config = dict(
    model='autoregressive pixel model',
    dataset='microscope photos of single blood and bone marrow cells',
    train_examples=194171,
    image_size=20,
    horizontal_flip=True,
    levels_per_channel=6,
    vocab_size=217,
    arch='transformer_decoder',
    width=384,
    layers=6,
    norm='layernorm',
    norm_position='pre',
    hidden_act='gelu',
    mlp_ratio=4,
    head_dim=16,
    fused_qkv=False,
    bias='qkv',
    qk_norm=False,
    parallel_block=False,
    dropout=0.1,
    inner_norm=True,
    drop_path=0.15,
    positions='learned',
    tie_word_embeddings=True,
    init='torch_default',
    residual_init='none',
    optimizer='muon',
    muon_scale='original',
    learning_rate=0.015,
    momentum=0.9,
    nesterov=False,
    orthogonalizer='polar_express',
    adamw_lr_other_params=0.0016,
    max_steps=13900,
    batch_size=64,
    epochs=4.6,
    lr_schedule='wsd',
    decay_fraction=0.4,
    final_lr_fraction=0.05,
    warmup_steps=690,
    weight_decay=0.01,
    adamw_weight_decay_other_params=0.01,
)
Rows from block 2 of a small autoregressive pixel model, named by matrix and row number. Rows with one number belong to one neuron. Each number is 500 + 25 x the weight over its row's rms, rounded and kept within 0 to 999. All counts start at 0. Numbers have three digits each.
Before each neuron's rows are labels from the 100 images, of 14976, where the neuron reaches its highest value: "strongest on" is what is common among them. Only what is clearly more common there than usual is listed. The data: microscope photos of single blood and bone marrow cells.
# fc1: MLP up (model.blocks.2.mlp.fc1.weight, 1536x384), inputs 0-95
# fc2: MLP down (model.blocks.2.mlp.fc2.weight, 384x1536, transposed), outputs 0-95

strongest on: cell type: erythroblast
fc1.665:484531509500535495476490496518512477469536464498520534545468475472511483527463517491483517488472547476542476520509500531506487514493489483499514498437523507500509490512451496513519527487512521550519526524503518509487502541468476502546524497504517493510502504489485541451473479504480465550
fc2.665:467561466497523490504485526497477454473491519436492507548529431501497500469507500516495475503522525532487516526514522519486440484506501472499501502490496463501516506562558470516478519525499489491533503489519518491445495478466481538508517492544515473451502500460506450513517487492479511486

strongest on: cell type: artefact
fc1.101:536450520504515547498503545501547529445508540469420513532509512535480522513507472503471494486504466510461496474485518454514487540422482490519517544492502485501450502551520488502479475489518476491517462509452486509475473474506488534509482498509528497504501483465452551499517515475548490514
fc2.101:463508472477518520556533476505492523506527490547475476498480463469516521511481514489517554487522452500501449523491525504541507497522500467479503455561544492510545501486509499463510494502523493514489501530504502489482521492518496469516510496473535507513483540497495488518497476475465460516

strongest on: cell type: artefact
fc1.285:513508494488507481507481460481532484506503518483521547539508488451490510493468454505461484445500517497518480483498487482506491550459564485522505529495495512531522541502498478516481513502529495496505465519514525481489468486505519490541465523498490496516532488508507521512481470542481503458
fc2.285:508510546504527470514522520494497441528523532462527483494484493538466519481534481520487503488501513489537489554530506508513509504510522493471502552498508488540509495480480457484477494483519472484481486509486475462514531489518468463489512468505442506519511462510489512484505527493516514499

strongest on: cell type: segmented neutrophil; smear: peripheral blood
fc1.273:488541479522494455545525484499518510484523509504488510507498516491513544489499543443520498465533503476498498508476522522495556470493516499494476524475486507517461490491455498483494521453529466508532487479484508488517489495500498488482489511517514523556444509473444528467502504488472474498
fc2.273:481519499509504530507477480499474484498488514461507544543506483571485481491493506498490525593502532515478544475503506505514495488490484448482496509503520477476484523485511517485515489457504527483493508523504504515533506528518500494483476517518494501520514469469511558492512503497530499513

strongest on: cell type: segmented neutrophil
fc1.396:502504530510518524493478517492499506500444531512534463525473519538525518491527502494529521507542448538482473535507503496495487417454518508472471495490499559480556465518487489549513517546525503543499534460493514522519505492499503487488496514499521480519504533511528506479534481489504488524
fc2.396:478527501513454530505561465509521493509513499479497517459468549513520506477531501491495534469465522519512518546476477545470457528536507493507486499471524496498468545527496471514545506517500491495527475493500457475496500541508472483497489555490499506541492538479486492488549489481494520507

strongest on: cell type: erythroblast
fc1.191:474489500460502498534522481484506487534526489558512493462498457501488456466497500456457470454513471524547488492514502491523507527550505539538483515510502481515494532473489512493480502546524493527506495458498502466502469507468525496510486544469502484498486498445463480533488532522426493525
fc2.191:505504489545473530526499484518518526509513473513474480451494500466466521473498472496490481487511502497507467543497536496493546501510527506525482501465542487515502500486475474541515502485502493491475528546540481476524491491516491521496546519484521499547528516485483466531513519468564480454

strongest on: cell type: erythroblast
fc1.202:482483494502459493503527471488498487481493540520450506490513474499472503521542508501470546487494459503458507526523544464518481503519530535516509474535541514517510515499504516489517469474492517525479485497498464483507481473483526510515526438486470508522496471481467481530516481498517474493
fc2.202:477503492498503479482499486486472519476473536520535503477516500488485516494471532535453508519487513510470506512472503512481549529499463505491550492476525486517423519490530507507494489517524479504522512503556493519503484487486469511501486509520468530486453483521467508469551505483515488459

strongest on: cell type: artefact
fc1.52:478473483505531553487498499485506493471551504502571482527512541472534451519521471495496514497478520468487472490539486526492522502479538519519509512503510474516489498524487561515508499498526471450540525463487478507498472517501482528542522472517519486521490450516511508452483527491542515510
fc2.52:512510483512533463483480499456494541470463505498525515485539518507502510496485506487494481525556556466513494514508540559507502481489522503508532564537466460445468539509531510472475546493505485533518462514494528527504515470513492446527498460494497510488472491526504488495529503508502538463

strongest on: cell type: erythroblast
fc1.165:529530469471464524504491478523499473502522492493500524541510480496552503492488471518529494428486482544515511533530510493493526513518482476493491528484469500487513524497493476484510517555496509561481478515518497497483528486504472488506500484506436503513474526503518485512497500551524426521
fc2.165:491471512481500489478466471499498510516491525531457498490507454462487482456484491502483524508520519451475478525510484545521482524460507482512509510509517537522434496484495518468492528527525495469497474519532505458527500467480518527429495513499511513527504490472495497505492471433539466478

strongest on: cell type: segmented neutrophil; smear: peripheral blood
fc1.205:489525496493490461519531519546491531495471457496485493469509494450449476524510503445479473499480523496526503503484535491490537491484510473482481478486528514436460520525418502473508491527509464560473482527477513507478511473489480484517524504464523528472539444536524498500489527505525525495
fc2.205:489510504552504510471507534539510489487509514493535473527510507518556531479475485516511469500518493496480528492480520513438491526520479548475521484533501504537508481515550504491494494510476521464513522479522484493512522507519571500509506499504478469510500554479530516531516480525510522518

strongest on: cell type: erythroblast
fc1.350:516486451487501487500479489468493524482526500494469527494499486469512522500480465518514501505516475456464505483505463506533487540487538483532451491483497486499526534514514504477501468541545453489501549477447518483502490521487521482496502468553449455513495534542492488518539505532510510527
fc2.350:475514482530505493499523558477509499509510519458498449495528508521507490482517512500471484458504498527521515506490483487521525520472517497497478533526513511481496535435481497460501497489466517511459505460523518489526502491477504511517489510479503510509522533560548543526500562507463481549

strongest on: cell type: segmented neutrophil
fc1.5:507458476536530513463465503466515540499520511482495484500492485522504524485518502465494516477502455502495542488526518478479481502500496473502496484466484507488511496516488511463476502489512527485495521521516499526508502519489507476481437519520506502538495557514467501527520470493516527480
fc2.5:520471555486525515488576479492516513495546508489498473485513493460547493523473522495527487494521457525475539516520473425497481481485518486508491513524540528499471471504488517503512496449524503519505467492473463490496491505501469549452505497509550499495495482518503510492470523483483520478

strongest on: cell type: artefact
fc1.591:528504507493465505522505556532521528446522493467510527440522492510482491475473515478465513496476486462509486523502472470527478520529493516490482488492495503540466500468503505521490555529500508506519497478482508509466507514475484495496517482514475527492455486488494493456517462508546519470
fc2.591:446488492525522520512513507499498484525508510488525481522479502503487521496497538516466514445551515481520499516484570500495526484472516517508523510498515536495485508513490539494482535461487490490506507507519541503507504476507531474495467500485471469468475492539575503534512495543526495533

strongest on: cell type: artefact
fc1.443:484480501506536514513494463476548451496454518496455535476507523514452501551480519473463485538478520509553504506479490505500449487506506482454481465525511539493479507532478493486507503541460503495498513537490498526515537532555530540499513542512505553454505470534509507465481493520496486491
fc2.443:499447558498548507516505502501512503488519512479552503494537502521475529485524551461448489478473522532518504475499437458532474466520492491487512475487470537470512480562510524458515509513483508480478486502509517502537525502511526491518506505495473515538483504491485503471514472519506488503

strongest on: cell type: erythroblast
fc1.1:542553514531491498488491461521490536515454488454460512470548507566521490489477476487545547481469527484483532535509525499494502478453505535474509486497539471499460539477519535450543498558510526495470471497505524493484501512481484491491532486519442534540510507506517485531449525511552448504
fc2.1:502495478458515491527523459524476493507526501460492502539456489487467490493500492495442471520512505493496516505522441525507562486517512512481553512527489544443490498527501469473483490507514509498520555513503473467509496466448524518504449477444494508521497530507517510507523503465519505471

strongest on: smear: peripheral blood; cell type: segmented neutrophil
fc1.303:466513529479472503497467525496520494466512507506468543501492484474491489522493447491506543488508530513462479501462478486478530459502511466501453473455522535497480554499470523529536497492480534459516538469508521516465506490512468477445519541459519536501484511477537510493548540500485530500
fc2.303:468515492458499523483526508484511492489461491523541516493486509514452451524474503519449544508464537497486482486522502494534482490508536510534491543465462476489490540476543535507514487457540517527521485522521505525555466531506509474556466519496527511526499466499496486503523510469501485506

strongest on: cell type: artefact
fc1.219:483480507475501479523520454500448505546526501529550452448506479485526479532510490512524483452481523485492518510515546488484509503505489461518483527509482540524476457521451496536471513504470459503471508513547513485466520520501536464495529514510505479490499450526475475525497469476497480543
fc2.219:513475501509490484502524476490498493461438520487483472450478462511516501480489516509496510512507519480450474486536486517479539497536518481511490511491500492478474483515518490474518496509454511449482488512498500530482499482485495505482503497542496488513503530491509570509497525443504500473

strongest on: cell type: erythroblast
fc1.157:484534489521524532502495451495486493485501505522514549419538470495528491455515531474583478472499477497489528514480535501490479493511502513508481519448501504484461503473469478510538524528518512500536529528470523504523512486497522482450503475501459506493478503500466472500523533538500501519
fc2.157:482480473526486468479452513524465472513464513547483479517487488474485486499531497509473453496509536498528493534520505497534502491512502498567494490482529548515505514504455491445528470490486545494535511501502499499504456506455490483524505482490514446534522512524459545519494478502536456492

strongest on: cell type: segmented neutrophil
fc1.314:454511486494499462502474466507481547513492492482482546513486478526525500524466499522513486521478515480459490499503538487434498492549507516502497483474506456522517474473523511475478530478543512485501495468499474506515507493505470493512538487474551497491494522478479494502498531514548477500
fc2.314:539499489459519523525516533492508454509524502533488539521469532505502508468500497467466520529484480528498467493518481482504495525458528516516524534533501502516520485532483494498520501526496472484467513590512523523522530512526523503534476492518516474490508503496528488506489479482510520511

strongest on: cell type: segmented neutrophil
fc1.80:490506488510511495523491444516450496525518454519504550507425452522521498494508513486442464503495474500520490459513490545539535478504531507500469445568479506508478513475501475512498541492542490505515458481466511520500476532510505473513513504501503484501551507507497529448535516499510499513
fc2.80:485491476497514509499478492485549534493459508486479484442527508489522509520475540528514492497494469546481487455499492500541513527510489478495477496480496478475508499486505492493509481531504503487501478512495504495490528489501517473505529533505505502533489517487512554512463474525511499497

strongest on: cell type: segmented neutrophil
fc1.436:499526477512502519470473481477488489488484500526535473498519491511534519514497475535454486515521463516461483522516489481461520517518528461545503503490520536491479511473484527490486486476548484507465496496502510520480494506502512524522539524443492462484503560507471486513458499525530528472
fc2.436:508480545472495449498529517524493528524451500495503525499474534515491509473557493459487506499496505488519526491479550550534513496489518487511470487499483455483514511469511557519485492482495480493457490522453458521510505504484502528460492486516464532504495478461487497511480465530492495507

strongest on: cell type: artefact
fc1.188:483488521520532465503474556498521467514488466485500471516485488524469507530502480506466526464487508519509530480505537488500565523488492510501496490501495546493471430503507514493492496477499455517518534539486528561480558530497491530516496520532541480484557480503517469522501495509507504479
fc2.188:514516485490498506496508477499457533448490509546522533485494487517474459477454569494534530474495474499505520471482487513537519484498502512528524487452509516464495529453494499546504484483482490493508505493483532528502496484513501516518452479504480538472547459480462494503473473497459476503

strongest on: cell type: artefact
fc1.117:489522521472472481504507440501496498501523501479513514494522512520494486527520480470535473513463456506514500503528495518476481423495483477502499481498491531482509474476481496484493509502519520465505551506512515489521557503489510499504508490488490520513491488516487473507505524503536533511
fc2.117:547525503487454521498522571525483475509456530512508484490490523531534475512485491511480453486511498535509494532491480489515474544522515517471552567514478515509503466525491515527540477530514493513465512509528528500485496521513550490512488472550492454473505532496499527491465485487484486509

strongest on: cell type: erythroblast
fc1.728:513490523488453513459452486517459512501505525487457530498512487540454496497514510450500492490503493558496494475505485537511490498453518510490490525496487520513518489512544501452506497533505536504545494486464524500522499530472509493515529519497518460527523510452606481506489460532515492492
fc2.728:541489540517547501523512492467484506513491472508478485461504485468555522509492507504473522516481510518468509523547477469463497484493476490494500492496529475479518486476508498482512491498547495439504570524511472460490489501509533539466507504480533512514490538506490456507514507501512524452

strongest on: cell type: artefact
fc1.554:453537510498494520486528495539517512504480488467502500523466494530472514427533468490509509491537498500512515508504495473504501517484486518483512464516503522495515518535498467542476561481548461537494454536475468512426501471490495518526451495540482513490553489485529457506501505493509475459
fc2.554:483475434499540474466532522502527527493535493491485519498474483496530498501472506504494518477488536481465476515501551537486496505493498462486488478499523492536468484521505505488521490489468508496497473451526479496529486454484488460523501439485540470492536512525507512549466477483518524490

strongest on: cell type: erythroblast
fc1.108:433478540499509483523510502472520514463509525486490490511524462532510510524476495526515481476481542491515537557479479488494488508480523527536521475487505495496486531480469487496544509511475490478514508530516493481513520490487484476545493516491509568489506551489497503554498547527533480507
fc2.108:503504471470453475498487499485510503502512501530518480446529527500486486508477522506503519522509485467494484511523546516472528497499516515440504531487480456533524485525495468514473524507505472510479486487466495482512495499527536526500498509519503451510507482494470498496518524462495460543

strongest on: cell type: artefact
fc1.626:517516503511506489471535489495542535536475486461504474482519490504458512509441478506521487485492465515518525510539545487480508472510514430508478529480488528514513551514505514490476546500529505488539484455502504513467472480500495467499514483523527513496496513537498494475482478559456503513
fc2.626:514509503449514497460515450483519498488491497504492444537501480493491491482510456519472491489477487456469485460485492503503481558504468513519507474473535477499451550491438489524498500434539495493469516531508501536463499529519496511496497451472453485493445461498481495477514477497511487552

strongest on: cell type: segmented neutrophil; smear: peripheral blood
fc1.299:516522517497480568520463520516502500516479512450510480494493471509565479501533520527470506501473510538470462497504542531508521544479486487458486486528469470511524554525507466495527513496495527496504477459480544526463493528547482510476473493471503500508515528485508501459529524502498485507
fc2.299:486566522523530495519522510458503488488544480497519537472524529461519522482493485542511545471473526499507524462485533498478498510500551509499501492510500515512448479481465526536457501517499509452500478481533460461534487484521475544519469546492517507484516522477470535542525440500517508507

strongest on: cell type: segmented neutrophil; smear: peripheral blood
fc1.268:468519483502529459500522473474511484477472462499503499504505502488495573479540501509525464473470517507509537522479471510500521470500532484557476495473527527488465484427493460439481485521516510505498488501466521542487515532452495497502517442498495490503478500498489490503507483468528479482
fc2.268:514495514482470500514491505467509502518478506506509487511472545511494518513485480501526532498523538463443499536507480503511524488479515481504550509512548505521485485535549526564544516424511468493525485498520457455526523495505498486495485513512510506514494473497515521486490497495506562503

strongest on: cell type: erythroblast
fc1.448:501484540479523492541531457492493471507530507517479450506534502492519498482497481463533467477540517515518543546457513488513515507516454504521504480488511555520506497536477515499545458506502532506499513519459505505485536499468459477518520551481486495518459536550469481529485503473494496514
fc2.448:492514467492492437484476489483473520493537487511507509466503537527478479469462543538520510517479470496498467475528528504496502492529485472447508473486490456498470481480488513507514516521548502518530465507498482480510513481484550496497515478526542465494503493522525486427516471496499494463

strongest on: cell type: erythroblast
fc1.28:535514484497468493504496464510525511536520514456511486475512486572529489487495468482537527507495492494502519530520517508554505525506514489489467546485515492503528483496490519466502505469499483510454494498507480502515511484489462516517484532508482493548471512527479483553511520505477441561
fc2.28:497517461483520526491476475483462490493461498516467533499506458503521479484500474511476521530501486515492506515456507527473478527502534545505558446526509553516476477476444462488477496489523519495507500516491463461529524495472527501481510518493483499527473481478515500467499485454472491463

strongest on: cell type: erythroblast
fc1.210:519487519473498527493533450518468478450510508515485533476503505482509485476500505506490549481516473489525528497509502490497507532482502500502522524488525493465494527506530495533528498467461466484520489505492482473548495462471564521518499450525517531486462512505482516473481486499457492523
fc2.210:498526503494509494471474490463494511478506507502478506506540504525488534505466488497486495513496533495498472503547473497495491502498511488563525498536494537490474499518487515495505480482516493487471511540509516510494466536462471494491452524478497464482504543499494493516553481490467455496

strongest on: cell type: segmented neutrophil
fc1.631:499515525541527491557511451528472465523501499536493516511446496522546526513486495519463502485462489486479467484507499527482572486515513513453528513547487493512508514475498495463513539479540471543490513452452467508490538557472506524496491528525506522497485478498507512488509523514455505441
fc2.631:513515500457510530500491541529457511501503449478510506489486485494531529503516558495517469509526491547480494467475466476493523484478480460483454505501491510515520539467528488462503484523494544490487508547478521494482501539493517447487513522478521480488491518510490520497456480513496491507

strongest on: cell type: segmented neutrophil
fc1.19:505521484514477479483463464486452520475493533505450484485464517506459462489502524502491503536478549503495469497517522517509473471483530524505495512528496461514517496490479524480526522528479502478501502507486479522512494529503525518478495517523473544512493500486504502542517470502534554516
fc2.19:531491475497497506465480516469503505474472472481491540492488509496546486474505433502487551470490515524514550503531501492534517493483474477485522480440481543483471492499488488490498501510477531513552499508544462476495501429500464480520476483480532499507508518544511502482482483534530530469

strongest on: cell type: segmented neutrophil; cell type: artefact
fc1.168:474464493513489491522517504505516507499524498488521507463534484466534444500485501460515500484491544502457543497487520542487534518483536448488491483516475524516503471506541476553523475519517490535507484505476507519462483487565524535444510519521496510466490514503530500503524497495495530504
fc2.168:497468493485504492509545485512509510475486453506501537473507494468453515481503515497543495458511485502532527513505524463499482431490482486451499486493497524511457476513532495478474507502514502486501500480493521492512496506532498505529571488516515481491478513523488498510509500502477509474

strongest on: cell type: erythroblast
fc1.736:530526463512502512483517497480471497492502522517504471483474478532490523521511475489511517475515468464497466470514535499539496496467483518500487513526493517536523494442497507510490492517483530472503516571485509525489471518471535520499493474569503497523500535462549548465457459549538515490
fc2.736:511489554498515520491480527517492480523518519482508522488505519489514482496507511489486534479428529528514523522513453509480445496497506497510541485527502485492525476484482500467488472471539472532518510488491501462489487524546538463501496506453508504500502507558476436526511476504454470522

strongest on: cell type: artefact
fc1.406:460484493537485523497484517462469506466513474495542497515473520514471488499496483540480533545479464510539472505533535518509488506524474485492462509476479493512492500513471465468461502496469517495479506555482546513521521538466568525490516517506510529494519543514508512477482454463519482476
fc2.406:554493519476527501516533543515510471501489531465476517508505488515476482521499503536479500493512532536480516515466473485518523500489552487500522485514591544508501485476507501511517526427514500517519441493496472509494477494538531466537510521484480525513545486549485507507511542525523516535

strongest on: cell type: erythroblast
fc1.355:484517452505490508489501508467529514538478484533460453560476485490486481550455443495475519478524515492506474494503517460470494488485555465529506526513511511495495521504515495486475489500492488497515542537505491468470475505499500504473482515544486487533470442491506487521492521521483513500
fc2.355:465489530487507515515509485456523475503544484508479470423501541495526458475459523556528445514508449476477508500473509516469475510524497509486534502505509494499489480517528493497449518472542528491493479498511515482501515469493448511480515455504524482528456517511469494492528524485489517492

strongest on: smear: peripheral blood; cell type: myeloblast; cell type: artefact
fc1.116:451463485499517504503499484500540456474544518493485499477515509502442493515503506494501498538493463496534520470493528496505535529497486529488499510535504547512509477551510467501461460534485486479488518513518490481490484495473523487501525508526522481475504500522466477456531492513519451486
fc2.116:465520516508490513527527479493501537485536466514507508528509502527514506498499440484523507447467493477490493492533475503508494491492542443520450514513525483507443509508478528426517524520488478490571464473468489480510519514527492561527521521478517502534499466500542502540504536528525482452

strongest on: cell type: segmented neutrophil; cell type: artefact
fc1.220:442501473479519484536501520471501511506547493493572496516501524522475495490492473508499532521515539467482517529497506477494546454483520448543474505521484466508447516481499514528469524482495493501501488502498470510475456504500505503478513489463497505513475513508517475498498526517501470521
fc2.220:503475538478524533481482472478522478529477510511489488474532490474481473487443556483527495525503538496539494528494447483483492441484476517524520493503506504432491498519503528514462451477511481534523509466515534492555510502485530529487497466500527505484523461544511528517523511482489527457

strongest on: smear: peripheral blood
fc1.745:469506518497549535508530509467496474517462553503537458505515523521475483509505488539520498480438524510503494477547495523504498526497506462566464488476469464538516506513455491526490520469509536543526492487488494509484497482480490534472496535523474517515514479505447481506516488485543499472
fc2.745:517450487483494509510485526538487461479501479512498505523489464493523513511460489506495505559487505485467486479488490475487474429500493473486510495479431531491550526475516507513516517464510483526531485483460500521502464483520496521503473513461512516528471537507474503528498513435498426498

strongest on: cell type: artefact
fc1.234:536489533484466505477474496522495487512489511521456513488526482490501506459456478512485477488491498488543501503478516495543485491509483531536454447494540513459461516507517507460477506509564523512494516545522505467535469539474531507499518498530473505444542551465542490500452545503509458482
fc2.234:463521486473546500462451501479537481535493489493485444533476451493568510517500519518465548506535515486482512470463516492513493518495480532514486510520468499514514507493496483521497509496463497522504464492513538481555481502515549500505519488511422457496525526516487556555494512514470479522

strongest on: cell type: segmented neutrophil
fc1.171:488490530558486455506501470476494469557449480492501452479522510456496487534515486470509532495482559527497484531488463514490485469468532496478511491495505460524471523475493487517473512498518512474479489532479512508544470513477533554528457514448514540483466505499481480485523472461508536471
fc2.171:485477514487483518471519483524554513450544528522483529481504520469477499513468511466496504494518539502446470516488527533525479480526525498484487514503527513469544496517545499467482493508481482523495539491499491503511512527495496484503538488552490471496499495457533481510468520525547491484

strongest on: cell type: segmented neutrophil
fc1.238:500478461504479496519497428514517518485500537546492500558515496510495491502455505483524548518519488488548446525456478509496505520499468466505491522478539483491479440499505496471516504484481479515487482489463509500503475476498454525494521576485497471495528533555520485466472463517502510494
fc2.238:533535506514489440459503525506432506491474494537512511504491481498520494487481445488491562482484522485465483482519501507501485492521512498474525500524498478449512468500496492544566511508488491511482538507499525490473504499501535471530504534538493530501479527486489543478503506559469491543

strongest on: cell type: segmented neutrophil
fc1.53:479467483519499531469499486469472518473456518505503509497504464489485502545520557509470538515500487480490478430524481517493483493525503501445511490552493510499477456520530502522507482491512467513532466467483524538497468515562511425511509476461545441480508506495485547472495489480554498508
fc2.53:459487503497503557457476510500523465480525543489507473491541485518503489547513533531473527469485495527444502472523499502557467536549490488523486521507508481500490493528480492519488507490476506463464465455498498527562467493495491467523506504478495536469446497523458519506468513483503498503

strongest on: cell type: erythroblast
fc1.59:473520498513557483512487510504504529461463511515511485502466496490517507527517474476530529481505491517476493467492505467478518516488527501517526507485500515474506514493500510535501494491496474508480523477517503531478500474525482502512480529505529496508505461467507515530467507497523537549
fc2.59:475465504472500495466458504495493480531497521483476509508562521473495466455543510546483481542509511493523460476540529529494515491466499472495501471506456497481547486514473498481513529497473494511474450489504463505486507493483467520486545464510513491510485492475500512512451474448501505455